config.toml
loss = "l1"
weight_standardization = false
beta2 = 0.95
magnitude_pruning = 0.3
lr_schedule = "cosine"
final_lr_fraction = 0.05
Rows from block 4, named by matrix and row number. Each number is 128 + 24 x the weight over the matrix's rms, rounded and kept within 0 to 255. All counts start at 0.
# convs1: 3x3 conv (model.mid.0.convs.1.weight, 96x96x3x3), inputs 24-35, a 3x3 kernel for each
convs1.6 [112 179 120  92 122 150 128 116  79 128 123 128 128 106 182 128 168 201 128 112 140 160 119  96 128 202 128 101 128 128 137 167 128  83 128 104  98 159 124 128 148 101 128 128  98 138 120 150 112 118 128 128 128 152 128 140 141 130 156 143 102 135 128 128  94 185 128 163 128 171 141 128 110 128 109 144  99 141 124 128 135  96 110  96 153 134 142 128 159 128 139 126 145 128 102 108 129 128 136 128 128 145 158 101 190  77 141 183]
convs1.7 [111 128 136 142 118 128 128 100 128 128 128  98 128  84  89 112 128 138 128 119 152 147 104 158 128  94 125 125 101  83 139  99 128 128 113 128 128 128 124 102 128 128 137 165 116 118 111 128 128 128 150 128  96 128 128 154  96  98 150 149 150 138 128 128  96 144 107 173 137 128 112 115 128 128 137  97 122 114  83 141 108 128 128 128 185 100 150 152 161 128 153  81 136 128 142 161 104 128 154 106 128 120 116  95 150 128  73 157]
convs1.8 [120 128 128 128 135 136 125 128 128 128 128 161 107  55  61 128 128 113 215 128 176 161 128 128  69 128 141 143 156 116 165 128 156 142  97  97 168 168 128 152 128 128 143 128 109 110 128 124 120 107 133 128 128 175 153 145 121 128 126 128 113 128 128 188 148 102 172 131 128  68 129 128 128 128 128 100 128 128 128 128 119  89 108 128  88 163  74 112 128 108  99 128 110 128 131 143 120 159 100 110 128 155 106 138 112 128 128 150]
convs1.9 [149 104 137 143 148 128 109  82  97 117 151 132 128 128 128 128  96 103 148 128 168 168 128 128  98 128 128 136 128 127 128 128 128 136 164 164 128 142 128 128 128 114 128 167 160 133 117 128  98 125 128 128 128 114 128 128 139 128 111 143 128 142 147 128 128 188 128 161 117 128 138 128 106 128 128 128 149 128 128 114 128 128  89 128 133  76 150 128 171 148 128 128 128 128 128  93 170 128 205  95 139 137 114 121 128 112 139 157]
convs1.10 [128 161 141 128 102 113 128 181 140 154 157 116 128 120 126 128 124 121 168 111 160 111 135  90  98 128  93 141 140 122 179 113 107 150 128 128 170 127 161 157 128 128 110 128 146 105 128 155 127 154 128 120 128 122 192 123 163 161 128 115 128 128 110 157 151 103 117 140 128 146 100 151  85 128  82 115 128  96 128 120 122 156 159 166 123 186 159 100 105 128 155 128 128 143 128 128 112 153 128 162 107 140  81 128 143 119 128 143]
convs1.11 [161  96 128 128 129 159 139 190 128 128 128 128 124 128 128 128  58 185 128  94 125 139 128 128 128 119 145 128 144 100 128 144 179 128  76 128 105 128 128  84 128 187 140 139 128 137  79  77 128 156 115 128 103  51 112 107 124 133 103 166 128 128 128  89 110 129 128 128 128 125 128  87  85 128 121  79 163 148 126 128 160 122 159 128 141 108 154 128 106 118 173 161 171 154 128 128  41 128 127 140 128 128 128 132 136 135 108  79]
convs1.12 [142 123 128 115 176 149 128 190 179 148 111 128 128 135 112 139 128 136 135 147 161 173 114  88 122 132 112 156 162 148 173 128 128 128 134 135 139 182 168 164 185 128 149 102 100 128 135 108  90 124 128 124 177 145 167 161 128 126 158 153 120 141 125 111 143 128 128 128 116 100 128 171 136 110 128  94 161 126 148 141 162 128 160 188 146 184 182 107 128 142 150 128 105 101 112 159  99 128 135 128 128 143 128 124 132 153 122  98]
convs1.13 [118 144 163 141 128 132 152 152 161 137 128 111 144 108 128 128 118 128 128 120 138 139 138 128 128 144 128 119 126 110 128 146 128 148 128 154 128 117  96 128 156 144 128 104 165 164 126 128 121 114 128 132 126 102 123 160 128 174 128 128 143 167 128 128 128  96 134 139 128 107 133 107 146 111 128 104 128 147 128 119 109 167 116 172 128 164 107 128 155 172 168 112 128 128  96 139 114 128 138 154 151 113 128 113 135 108 143 115]
convs1.14 [128 118 106 130 128 131 105 169 116 128 155 128 128 101 152 119 128 111 115 124 128 147 128  81 124 105 119 109 122 128 114 128 195 147 128 141 128 144 128 135 128 128 128 163 155 113 163  96 111 117 128 106 128 103 139 135 120 128 121 128 151 128 122 128  88 153 150 114 143 149 128 118 171 152 119 124 112 140 184 165 139 122 168 128 128 128 161 105 171 159  80 114 147 142 129 168 133 162 116 128 154  86 128 135 146 143 135 128]
convs1.15 [160 112 158 105 128 117 110 151 140 117 110 141 129 141 160 155 142 119 128 122 139  80 128  89 165 116 155 128 122 105 108 123 128 128 130 149 128 128 128 126 121 128 141 108 128 106 120 137 134 145 148 125 154 143 128 118 137 148  79 145 139 119 133 116 128 131 129 139 132 145 138 112 128 119 139 133 150 128 128 112 148 115 124 128 159 128 138 143 128 172 125 150 119 136 100 165 152 120 128 120 115 121 124 128 177 128 125 111]
convs1.16 [128  89 128 128 128 176 147 138 109 141 128  89 128 128 106  91 128 128 156 128 128 128 147 154 167 158 137 176  67 128 128 152 169 128 150 143 128 128 155 128 128 110 128 168 128 132 128 128  81 119 128 128 128 128  97 125 128  84 129 124 205 128  99  92 103 127 102 158 113  82 154 142 128 114 128 128 121 128 118  99 171 128 131 125 174 134 116 177 159 127  98  91 115 195 125 142 168 128 128  78  64 128 170  46 159 144 128 128]
convs1.17 [150  80 128 160 101 119 128 128  93 171 169 128 145 128 170 128 128 128 113 128 128 151 142  92 128  96 157 128 117 149 154 128 128 181 101 105 128 187 146 104 128 166 163 134 128 120 115 128 157 142 128 128 128 118 131 131 117 128 108 169  94 128  86  99 128 150 108 128 104 128 128 135 128 124  96 100 128 128 128 128 129 135 184 128 155 178 160 128 128 121 131 168 118 128 128 147 128 128 128 147 128  96 128 128 143 110 128 136]
convs1.18 [ 81 136 179 128 134 128 140 179 192 120  75 102 163 134 128 128 112 128 128 126 128 128 128  75 222 181 150 147 146 159 128 154 174 128 128 107 128 128 108  89 124 128 105  87 128 101 135 128 128 170 148 128 128 120 128 138  86  99 126  96 128 129 128  79 101 128 128 141 128 168 160 158 128 177 128 128 128 138 131 181 154 121 162 130 174 128 163 128 128 128 148 128 161 133 121 165 128 128 136 137 142 128 126 128 162 109 128 128]
convs1.19 [128 161 128  81 128 128 128 149  85 128 175 128 128 161 128 123  49 128 110 128 139 103 128 128 124 137 117 109  49 123  99 146 176 128 128 176 102 131 128  93 132 168 128 201 128 150  78 136 109 128 145 128 106  78  94 108 128 128 128 140 128 136 152 128  75 101 122 128 109 114 183 139 109 116  97 110 128 106  95 128 128  93  88 128 128 128 189 128 186 159  99  95 128 128 124 128 128  81 157 128 128  44 128  96  98 128 132 128]
convs1.20 [128 112 128  91 124 115 128 128 128 128 105 113 126  91 128 128 111 178 111 113 128  97  92 152 170 128  84 151 115 107 105 123  89  92 128 101 136 145 110  99 189  96 115 156 101 144 141 141 128 150 110  98 141 102 114  97 121 146 140 116 115 128 102 100 119 131 156 114  98 172 176 103 107 128 133 128 116 119 142 128 162 134 117 128 128  97 142 154 159 129 152 136 133 128 128 128 140 109 139 101  88 124 132 126 128 128 122 144]
convs1.21 [147 123 127  85 155 128  84 145 121 128  88 115 128  87 145 128 128 212 137 133  72 152 128  82 205 128 128 128 162 152 158 128 166 103 128 128 107 133 128 162 152 128  87 134 101  67 106 139 145 120 105 205 128  81 141 131 105 128 128 128 128 128  63  52 128 128 128 128  99 128 128 128  92 128  48 128 164 128 128 108 151 138 156 128 128 218 128 150 137 139 125 168 103 174 128 188  95  60 106 127  29  95 183 128 217  91 128 172]
convs1.22 [128 100 106 128 128 150  88 136 117 128 128  88 173 133  99 128 128 128 102 139 197 133 156 133 128 128 110  90  94 120 110 174 164 103 108 128  94 111 149 128 161 128 128 136 154 140 128 128  92  70 155 142 162 128 128 107 102  81 134 102 137 166 128 105  98 146 134 117 160 102 128 128 128 128  95 100 147 128 150 128 128  99  65 138 148 144 128 150 198 136 128 100  98 128 202 128 128 149 141 128 128  46 137  65 128 159  97 140]
convs1.23 [128 157 114 143 128 128 146 128 104 128 160 128 167 140 104  87 128 101  88 111 128 126  94 142 123  99 166  90 128 151 128 128 139 119 135 116 128  93 128 109 181 151 128 128 176 143 128 150 128 130 131 141 164 104 106 128 128 128 122 143 116 143 140 120  92 107 163 149 128 137 128 141 136 124 153 128 116 128 136 128 128 105 111 119 128 128 128 172 147 147 125  75 125 128 142 128 150 123 169 128 127  81 117 128 123 128 128 128]
convs1.24 [147 124 157 128 178 128 169 121 198 137 119 153 106 128 130 128 128  93 117 158 128 151 128 129 123  84 148 139 110 115 142 128 106 128 128 124 128 128 190 118 128 168 126 167  89 116 122 122 134 139 146 135 128 136 130 150 140 128 141 109 163 150 128 115 139 136 158 165 104 102 135 129 115 121 111 150 128 124 165 136  97 137 140 128 104 119 107 156 104 158 122 143 154 103 159 128 168 128 146 137 100 122  98 128 128 128 141 153]
convs1.25 [181 124 128 116 172 150 161 128 134 134  96 132 106 128 128 124 111  93 202 156 125 117 102  90 127 128 128 128 128 123 128 128 123 103 105 147  55 172 101 128 128 110 108 128 115 131 147 173 135  85 128 150 143 187 148 159 142 128 140 123 128  97  87 128 168 112  92 107 170 128 128 117 104 143 107 122 128  60 128 108 147 128 128 104 128 134 128 142 128 128 128 123 143 150 128 112 146 148 152 128 106 125 128 142 177 130 112 178]
convs1.26 [ 97 135 120 144 128 126 126  96 149 122 125 111 128 128 148 160 137 128  98 120 128 117 147 140 118 145 128 128 128 118  91 119 141 128 127 149 113 144 122 106 158 128 104 102 128 138 121 158 117 128 125 112 146 130 103  88 149  99 124 101 128 144 109 145 112 129 164 128 128 116 128 171 128 128 128 128 128 112 128 128  97 142 128 126 112 128 142  99 122 155  93 153 137 113 174 117 157 128 144 137 164 128 128 160 167 128 128 123]
convs1.27 [128 141 137 146 123 143 134 171 166 156 112 160  95  84 128 128 128 172 170  71 128 172 128  91 173 155 128 128 109 175  89 136 159 136 128  73 128 128 142 128 154  97  85 100 128 128 111 128 130 128 154 134 143 164 152 168 105 164 128 111 129 128 137 128 128 151 152 162  94 151 126 104  99 128  86 128 192 128  97  88 128 141 126  98 133 168 128 128 128 128 146 128 128 177 128 128 128 153 104 122 109 171 143 154 128  75 128 147]
convs1.28 [116 120 159 128 128 128 128 176 128 178 130 128 133 118 114 145 128 128 170 128  81 128 129 128 145  99 128 116 116 157 137 152 181 118  94 108 102 146 115 109 157 118 128 128  91 117 104 118 109 176 120 116 134 128 124 111 138 128 152 139 143 122 128 122 124 128 124 144 128 123 133 116 128 106 154 129 128 156 107 128 124 128 140 139 128 169 155 134 111 118 118 150 135 150 118 150 133 139 120 128 128 133 145 195 128 128 158 156]
convs1.29 [119 154  76 102 128 115 159 120 128 140  79 159 128  93 178 132 109 176 118 128 105 152 128 128 154 128 128 164 128 155 146 189 128 152 126 128 151 142 128 128 137 145 128 116 128 155 128 151 144 140 153 144 100 105 127 153 137 147  87 128 168 135 134 119 132 128 111 101 149 128 101 144 109 128 148 151 128  94 141 103 128 169 119  88 128 156 166 128 128 124 168 128 128 128 121 155 127 158 108  79 140 128 136 127 170 124  95 145]
convs1.30 [128 128 128 149 163 148 128 120 125 154 157 114 128 139  73 120 117 128 108 146 129 130 128 128 128 103 110 125 105 104 161 167 166  93 118 135 107 128  96 138 154 122 157 128 138  97 134 114 191  95 155 124 122 168 118 128 115 128 158 139 134 117 128 116 120 128  91 128 159 128 156 147 118 121 179 128 120 128 177 147 103 128 151 128 170 128 119 129 141 112 128 135 128 186 113 144 131 131 116 146 103 120 128 115 156 128 116 128]
convs1.31 [126 109 134 155 128 105 134 128 124 128 128 128 128  88 117 128  90  53 158 128 156 128 138 161  97 120 119 122 135 116 155 147 128 118 118 120 128 128 128 128 128 167 156 106 185 128 148 163 143 119 121 128 143 152 118 128 116 109 185 128 128 167 149 180 115 111 123 112 154 128 157 192 128 135 128 108  60  91  83 128 132 111 128 128 113 168 128 138 124 128 141 141 127 116 122 128 178 168 101 106 135 128 124 151 128 115 156 132]
convs1.32 [128 128 158  68 128 162 133  99 128 128 128  38 144 128 108  75  56 128  89 152 161 113 128  41 128 158 124 103 103  66 128 102 180 132 128 148  42 128 181  92 128 131 128 161 128 128  85 158 128 108 174  87  77  83  59 128 152  61 128 128 128 100 118 128 101 128 128 128 111 128 128 136 101 108  60  84 109 128  62 152 127  68 134 128 139 128  90 138 171 143 151 106 128 172 128 128 128 128 186 128  28 128 128 128 182 128 128 191]
convs1.33 [142 143 154 151 128 128 140 188 128 128  90  94  96 128 128 102 166 206 150 128 129 185 127  54 221 182 131 139 158 170 132 128 160 161 128  98 128 128 118 158 143 128 128  97 128 137 128 128 123 138 128 126 157 160 144 128 137 143  87 123 144 128 106 152 128 128 128 128 148 160 109 128  99 142 128 176 128 171 133 117 205 172 170 128 104 165 167 114 128 108 142 131 128 144 128 155 128 128 128 128 128 137 146 128 205 128 100 136]
convs1.34 [108 107  80 125 154 128 145 113 102 128 128 149 135 128 150 123 128  65 159 128 156 124 128 144 128 128 128 144 139 125 117 128 135 148 128 136 160 144 128 189 175 128 128 158 160  98 142 111 128 107 128  83 109 147 145 104 128 143 128 128 147 160 128 128 139  91  96  79 128 128 138 143 136 123 128 144 128 128 152 128  98 167  91 128 128 185 128 161 123 164 165 128 128 137 190 128 104 139 171 132 131 128  81 128 113 165 128  88]
convs1.35 [161 159 138 131 128 156 122 151  80 144 128 128 128 128 128 143 128 106 137 132 120  91 144  79  79 120 128 128  96 128  99 100 104 117 172 103 128 115 105 110 128 124 158 109 139  93 128 128 146 128 128 128 128 128 137 118 115 155 128 164 115 171  88 132 147 118 131 112 115 128 138 128 112 136  86 102 126 115 143 115 166 114 161 128 150 128 128 128 106 128 120 122 136 188 162 117 125 156 111 128 128 142 161 123 156 167 128 146]
convs1.36 [128 133 126 162 147 128 134 103 122 107 134 128 123 128 128 128 128 129 132 128 128 150 178 106 142 128 128 123 128 153 152 115 128 104 149 103 137 101 128 114 128 120 158 147 148 128 143 144 147 197 114 128 106 134 113 108 122 128 152 128 132 150 129 128 141 109 128 115 128 154 128  97 128 128 153 126 128 165 148 159 128 137 160 128 166 106 128 163 126 168 119  88 128 124 168 102 107 118 157 128  71  54 157 126 116 163 113 128]
convs1.37 [142 128 160 173 160 147 109 144 169 130 132 144  94 136 128 126 100 148 118 128  72 153 128 128 119 143 133 118 128 128 128 128 160 151 155 128 113 128  92 129  96 151  91 115 157 142 145 131 119 153 128 148 121  88 154 104 117 128  87 141 110 128 128 177 116 142 163 128 128 113 170 128 132 102 152 137 128 128 133 128 128 128 122 164 132 169 174 151 126 128 124 156 114 150 153  78 112 117  87 158 128 119 138 164 154 128 100 128]
convs1.38 [128 123 128 140 176 128 146 178 128 128 158 128 141  70  82 162 107 128 196 105 101 115 128 182 128 128  99 128 117 143 151 144 110 112 128 129 159 105 134 107 146 192  74 111 150 128 128 158 110 147 128 155 124 151 145  96 153 144 128 153 119 119 163 106 156 128 102 128 133 128 109  88 155 110 129 127  80 165 107 152 145 128 128 133 148 126 127 140 133 128 128 128 128 108 139 101 134 147 128 109 128 110 129 185 153 116 128 176]
convs1.39 [129 128 128  64  99 151 128 128 128 128 128  26 167  52  82 128 128 187  94 128 128  71 128 102 208  60 128 177 173  95 128 112 169 128  37 128 128 193 170 106 128 159 128 128 100 105  59 155 130 166 128 202  72 105 151 128 128 158 128 168 217 128 126 128 136 128 135 168 103 128 128  97  50 128  58 116 148 128  65 128 128 146 167 135 186 163 132  81 128 128 213 154 161 128 128 228 128  22 128 133  55  82 128 103 185  69  48 147]
convs1.40 [117 155 101 130 115 144 149 101  97  97 109 170 128 128 128 102 132 102 120 136 107 128 128 144 128 128 128 128 130 128 128 128 164 143 101 111 140 164 111 130 108 142 128 108 142 141 117 187 115  92 128 125 128 158 128 113 128 128 128 128 134 105 128 151 126 128 161 128 152 108 100 159 147 128 113 160 161 123 116 124 158 128 128 128 141 128 104 128 115 128  80 174 143 128 128 178  99 116 128 128 111 114 156 174 142 122 105 105]
convs1.41 [117 142 114 115 128 128 103 128 128 128 202 130 128 128 129 128 102 128 122 149  93 129 128 128 108  89 128  96 117 128 130 123 128 108 148 165 128 159 140 157 151 128 128 128 154 128 128 128 128  86 128 143 156 128 101 128 133 140 157 111 131 100 128 128  70 128 132 114 113 128 128 142 140 152  92 128  84 128 128 102 122 142 144 156 115 128 139 128 126 157 165 128 142 150 169 118 125 128 173 128 123 171 128 134 129 104 128 128]
convs1.42 [109 139 128 114 106 128 128 128 152 128 128 175 108 145 148 134 158 210 124 128  77 129 106 128 145  87 141 143 186 103 155 148 128 138  83 136 156 128 128 179 174 138 130 143  97 128 128 152 112 128 144 128 126 128 114 124 115 105 130 128 155 128  92 128 170 109 129 151 125 102 128 116 112 122  88 128 132 128 128  97 128 128 128 140 173 173  78 113 128 108 217 126 119 128 122 143 128 128  92  88  90 142 128 150 145 128  98 138]
convs1.43 [128  95  99 116 128 128 128 158 122 128 128 128 121 131 210 128 134 128 128 128 103 160 153  90 108  89 111 160 186 153 208 115 129 128 124 150 160 115 128 128 139 128 128 156 128  96 147 128 110 138 118 113 127 145 141 145 128 152 149 131 128 128 121 147 110  96 128 147  95 128 133 180 105 151 165 154  97 124 128 114 126 152 170 174 128 128 128 180 128 128 128 128 145 128 128 149  96 111 128 128 139 114 117  92 128 141 128 128]
convs1.44 [157 128 130 120 108 125 128  68 103 128 150 142  92  84 162 143  80 111 147 116 128 128 143 128 128  97 128 118 100 128 148 165 145 128 103 115 150 124 128 145 175 167 129 135 138 120 128 176 139 128 119 143 111 115 121 117 139 109 128 141 103 180 158 176  80 139 143 128 128 136 107 153 149  97  44 104 143 128 160  98 128 128 165 171 111 128 149 131 110 139 128 128 164  89 128 180 142 137 135 128 120 128 113 135 107 101 101 163]
convs1.45 [159 128 109 128 156 157 128  90 106 128 110 102 128 128  96 110 119 128 128 150 128 128  75 137 194 106 150 128  98 142 157 128 115 135 123 128  97  97 100 128 111 164 168 151 151 128 128 128 128 111 121  91 148 107 145 123 128 120 128 166 132 145 133 158 128 120 125 128 128 118  97 169 183 151 133 136 170  91 165 175 128 124 128 128 171 141 124 128 227 156 128 165 128 145  93 104 157 104 128 128 114 109 136 141 151 123 129 189]
convs1.46 [161 128 119 128 152 128  81 107 108 188 132  66 176  97 128 128  84 114 128  99 156  99  90 128 154 125 128 108 127  84 128 128 155 141 128 156 128 154 179 128 157 117 142 136 174 131 128 193 128 128  88 124 128 128 128 145 141 128 128 101 190 143  89 128 128 124 122 171  72 104 131 116  81 120  89  95 128 128  76 128 128  90 128  94 137 138 117 120 155 128 183 111 144 151 128 178 128  94 190  98  73 128 128 129 128 128 145 175]
convs1.47 [128  98 163 163 128 147 109 144 128 128 128  89 128 128 180 128 128 220 128 128  77 134 175  75 128 142 128  92 128 128 143 160 128 111  99 128 114 128 138 144 128 128 101 128  71 128 130 128 117 130 128 112 107 159 137 170 128  97 154 147 128 128 128 129 128 112 122 128 115 128 157 131 128 137 128 112 155 119 145  97 128 126 179  92 128 168 156 128 128 146 152 142 128 186 130 128  66  72  87 138 103 128 138 167 196 116 128 130]
convs1.48 [117 132 128 128 151 128 128 171 101 181 133  45 161 125 128 123 109 152  96 164 117  78 100 128 128 136  91 128 145 130 152 128 147 128 128 142  78 128 199 142 140 143 150 164 182 102 131 111  93  99 141 148 128 128 128 137 139 122 128 136 169 128 135  94 128 196 128 128 100 113 148  96 151 128 171 128 132 128 128 128 128 120 125 128 132 126 128 125 164 141 149 112 128 128 140 128 108 128 128 154  67 128 128  90 128 144  89 128]
convs1.49 [128 127 139 128 146 128 128 128 128 142 144 176 123 101 116 178 128  80 160 154 113 135 115 159  96  98 113 169 152 128 128 129 174 160 154 112 162 128 111 128 185 128 128 170 189 111 109 143 113 129  73 128 128 128 140 128 167 128 128 122 101 148 156 180 128 148 160 146 147 101 111 137 121 146 143 110 128 172 117 108 143 162 139 128 128 187 173 162 162 159 126 102 177 127 158 128 128 160 139 128 146 143 128 128 128 117 171 128]
convs1.50 [128 103 128  99 156 148 128 109  92 128 121 134 107 138 120 123  96 128 132 116 130 128 128 126 205 186  99 133 147 156 149 151 165 153 132 128  94 143 129 110 157 140  93 128 121 132 128  77 133 128  97 105 128  87 133 128 114 149 161 116 148 128  98 173 102 136 128 155 128 130 128 107 128 146 124  92 170 148 128 128 128 121 175  95 104 128 128 128 136 128 128 128 133 153 128 163 143 128 128 124 102 107 128 123 117 128 133 139]
convs1.51 [150 108 142 128 165 109  93  88  96 182  76 128 128 128 121 128 114 118 128 145 128 149  73 128 128 107 128 115 137 128 128 199 128 100 160 128  85 126 128 128 174 127 105 164 107 128 139 156  80 128 128 119 100 128  99 128 139 108 111 129 138 152 128 128 110 128 118 149 135 137 130 120 129 128 159 128 128  58 148 174 123 102 118 128 156 162  99 128 179 128 118 128 140 139 138 111  93 128  88 128  59 128 148  78 138 128 113 164]
convs1.52 [ 98 138 128  69 128 106 106 128 128 214 128  58 159 128 125 128 128 128 139 128  76 128 128  43 128 128  93 143 161 154 128 143 181  53  66 119 128 149 206 128 128 145 113 128 116 128 128 128 128 165 147 128  96 145 128 154 128 164 128 137 215 158 106  58 128 179 161 155  82 128 155  63 128 128 128  42 180 158 128 124 128 142 128  69 186 147 124  77 133  89 186 167 128 128 128 128  44 128 128 128 128 128 114 128 128 120  41 159]
convs1.53 [128 166 151 128 138  86 110 159 128 128 129 179  78 152 157 128 128 168  91 115 122 128  96 126 151 128 128 172 185 109 178 128 126 153 153 126 146 106  88 157 123 155 144 181 136 128 157 108 128  96 119 129  97  96 145 136 151 128 136 134 126 128 128 108 128 143 129 128 116 140 141 125 149 139 155 104 128 148 136 151 146 170 121 175 128 173 101 128 201 155 128 148 113 128 117 169 128 139  94 128 151 128  95 122 128 139 119 127]
convs1.54 [115 149 128 149 128 128 128 128 132 165 162 158 120 101 127 128 119  90 139 128 142 128 128 119  96 105 128  98 128 115 171 175 113 128 128 122 128 168 128 128 102 166 109 128 170 127 128 128 137 149 158  91 116 115 144 113 141 120 119 115 149 107 136 133 128 128 141  93 130 128 146 128 128 136 128 151  94 128 128  84 128 128 115 114 105 128 139 128 160 112 130 128 128 128 154 128 128 128 165 160 128 128 137 123 128 128 123 126]
convs1.55 [128  84 114 128 105 171  79 145 114 189  83  47 128 114 128 128  65 222 141 128 128 128 145  65 178 128  91 118 183 148 128 194 188 128 128 128 128 152 128  89 142 123 101 131 128  88 128 147 128 166 128 120  66 128  91 137 138 125 128 128 179 128 128 128  95 146 128 128 134 151 106 128 128 130 128 121 128 111 128 149 206 128 168 128 118 149 134 128 143  81 128 150 130 128 128 128 128 128 155 129 128  68 139 105 128  86 128 168]
convs1.56 [ 95 128 116 150 155 123 150 148 118 144  98 111 122 128 120 145 128 128 153 137 106 157 142  76 147 159 128 111 126 147 128 158 142 126 103 141 152 128 157 128 121 119 130 154 121 136 133 157 119 148 140 170 128 128 160 128  79 124 128 118 154 140 106 103 128 128 117 157  88 128 128 139 128 128 118 124 128 169 129 123 130 128 128 119 127 128 166  95 112 151 148 120 128 109 147 142 126 135 114 120 105 143 148 117 128 128 128 128]
convs1.57 [133  98 117 140 152 128 128 137 108 149 154 128 116 130 128 150 109  94 128 125  95 128 111 134 128 128 128 147 114 119 120 128 113 150 111 152 101 136 163 110 148 151 128 136 106 128 141  86 128 142 147 106 137 107 151 102 119 124 105 111 146 149 128 128 118 114 150 122 110 128 115 154 159 144 128 119 128 132 128 128 128 167 127 112 147 126 150 140 108 128 138 169 128 119 128 128 157 128 147 110 119 100 128 131 103 128 121 120]
convs1.58 [128 107 128 121 142 128 148 148 160 128 105 128 128 125  81  64 128 100 109 139 128  97 113 128 128 128  71 144 128 130  72 145 182 128 128 141  94 175 189  90 128 148 128 128 193 157  99 128  87 103 142 128 128 102 128 119 138 128 128 128 128 149  50 128 138 167 149 128 128 128 128 128 128  64  92  86 128 123  77 136 169 128 121  75 145 137 158 128  97 147 174 152  97 200 123 195  99  79 151 128 128 128 160 137 125  96 128 128]
convs1.59 [136 149 128 128 165 143 116 137 128 113  72  73 143  86 118 128 128 128 128 175 128 149 128 111 177 131  76 135 128 131 108 128 117 128 147 101  81 111 112 128 154  43  90 127 128 115 172 137 155  96 122 143 140 137 107 128 169  94 120 128 128 158 128 137 128 140 110 156 128 128 124 132 128 128 130 128 149 161 109 117 167 128 128  51 128 163 122 132 103 105 128 128  79 128  94 128  84 118 128 160  96 128 128 140 128 104 118 168]
convs1.60 [169 110 125 128 128 145 146 128 128 142 111 141 128 108 128 181 128 116 107 128 144 128 156 105  94 141 128 147 162 180  93 164 151 128 128 152 128 162 159 186 173 128 142 144 128 158 128 128 107 148  92 131 128 152 163 134 111 147 166  89 158 194 128 128 128 128 146 142  97 128 153 178 128 104 128 128  84 103 152 149 175 128 128 128 128 128 141 107 158 128 153 162 161 152 128 184  78 108 127 132 165 128 128 105  88 128  97  93]
convs1.61 [179 169 128 126 128 118 124 128 114 119 128 128 128 108 139 128 121  91 131 128 128 108 128 134 128 128 146 128 109 112 118 128 128 128 101 136 143 153 117 160 128 161 101 134 110 120 130 128 170 154 118 126 128  97 127 128 119 123 125 111 122 151 128 149 140 160 128 154 113 128 128 128 139 128 128 110 137 128 108 128 128 128 133 106 116 128 169  83 143 128 128 117 134 126 159 133 128 144 163 128 140 152 141 148 128 128 132 128]
convs1.62 [142 128 128  67  85 190 132 126 150 128 111  71 128 128  85  71 128 107 108 158 128 102 137 128 128 128 156 128  71 141 128 128 209 128 128  90 120 128 196  94 146 165 128 110 177 134  77 137 128 128 141 174 137 128 128 103 128 128 113 128 128 151 128  73  90 114 116 181 128 118 130 128 128 108  99  67 128 105 128 100 160 128 137  81 128 128 144 102  74 128 150 128 137 128 111 125 128 128 149 128  72 119 174 126 147 128  71 142]
convs1.63 [118 128 141 130 113  82 128 128 144 125 128 128 106 169 125 142 122 140  89 141 119 121  87 128 128 102 138 157 149 142 128 128 128 152 100 155 128 137 128 128 128 125 158 204 147 128 131 146 144 128 128 128 162 131 181  74 121 122 142 139  78 115 150 148 132 128 147 117 112 128 104 111 110 128 128 128 150 115 147 108 157 128 128 135 128 128 149 149 167 128 153 134 128 148 136 147 160 128 141 153 128 148 140 128 115 109 119 117]
convs1.64 [125 159 128 128 157 156 138 128 115 123 119 106 128 106  99 128 128 128 128 147 100 113 107  78 102 128 128 118 154 128 140 128 102 157 128 148 153 128 128 110 128 128 128 153 128 138 107 116 103 128 128 128 110 131 112 138 114 143 128 162 167 149 102 128 167 147 155 128 158 146 128 122 128 104 150 106 120 163 128 161 128 122 154 128 111 175 173 146 128 128 119 128 128 110 127 156 144 158 128 141 166 162 172 128 123 128 128 109]
convs1.65 [ 76  95 144 128 128 128 104 106 128 163  93  47 128 117 128 128 128 222 103 153 131 155 128 113 128 128 128 178 157 142 139 171 207 128 144 101  73 130 142 128 155 128 140 143 128 104 110 111  82 153 118 139 128 128  99 122 147 128 132  86 128 128  77 115 133 137 128 128  94 115 128  82 154 128 128  98 186  62 128 138 128  99 128 106 191 139 128 128 137 131 128 154 103 174  88 128 128 136 145  99  27 128 157 116 193 128  78 128]
convs1.66 [107  83 119 107 128 138 128 128 139 146  96 128 136 161 133  88 109 175 128 146 128 128 128  71 147 166 128 115 124 104 123 120 128 112 128 128  84 138 136 113 153 177  93 128 141 128 105  91 128 128 130 149 114 121  95 123 128 168 156 143 144 128  67 153 128 159 110  96  99 128 115 128 119 128 129 128 176 128 165 105 161 128 159 128 128 170 128 128 128 103 109 128 128 128 120 128  86  92 128 145 107 128 175 145 148 128 128 128]
convs1.67 [128 128 104 154 190 160 128 133 128 128 128 115 128 128 142  81 102 109 128 128 136 120 143 128 124  97 128 114 142 153  94 128 174 128 113 128 140 159 158 128 128 128 128 128 128 141 167 128 115 142 105 161 145 140 128 124 143  92 128 158 128 128 128 137 141  91 142 128 150 128 146 128  92 158 128 152 125 128 126 177 128 121 145 145  95 115 149 128 146 105 152 163 149 163 135 173 128 128 121 162 143 138 164 105 128 163  83 151]
convs1.68 [103 122 206 146 148 128 165 126 173 154  98 120 128 127  99 128 107  66 128 128 128 117 128 147 150 164  97 148 118 116 150  95 160 128 128 155 128 128 147 134  90 141 128 128 168 140 128 128 104  99 128 124 107 125 161 128 135 162 143 128 151 128 125 138 146 128 159 117 128 142 128 147 128 128 102 119 128  83 118 101 128 128 128 128 162 124 139 145 146 128 152 150 128 154 128 128 176 131 114 120 129 111 128 128 128 155 117 125]
convs1.69 [130 101  67  69  88 129  95 121  89 128  88 128 128 128 158 148 128 195 128 128 115 139  96 166 172  88  81 128  98 103 167 146 102 123 158 106 115 122 109 162 175 128 117 172 128 105  98 128 106 128 148 149  76 131  90 173 128 128 137  83 128 103  89 128 149 128 112 155  93 115 112  93  97  92 154 128 132 128 128 152 117 136 128  80 167 134  72 190 146  92 161 134 128 186 111 128 128 128 140  95  93 128 134 145 128  97  95 175]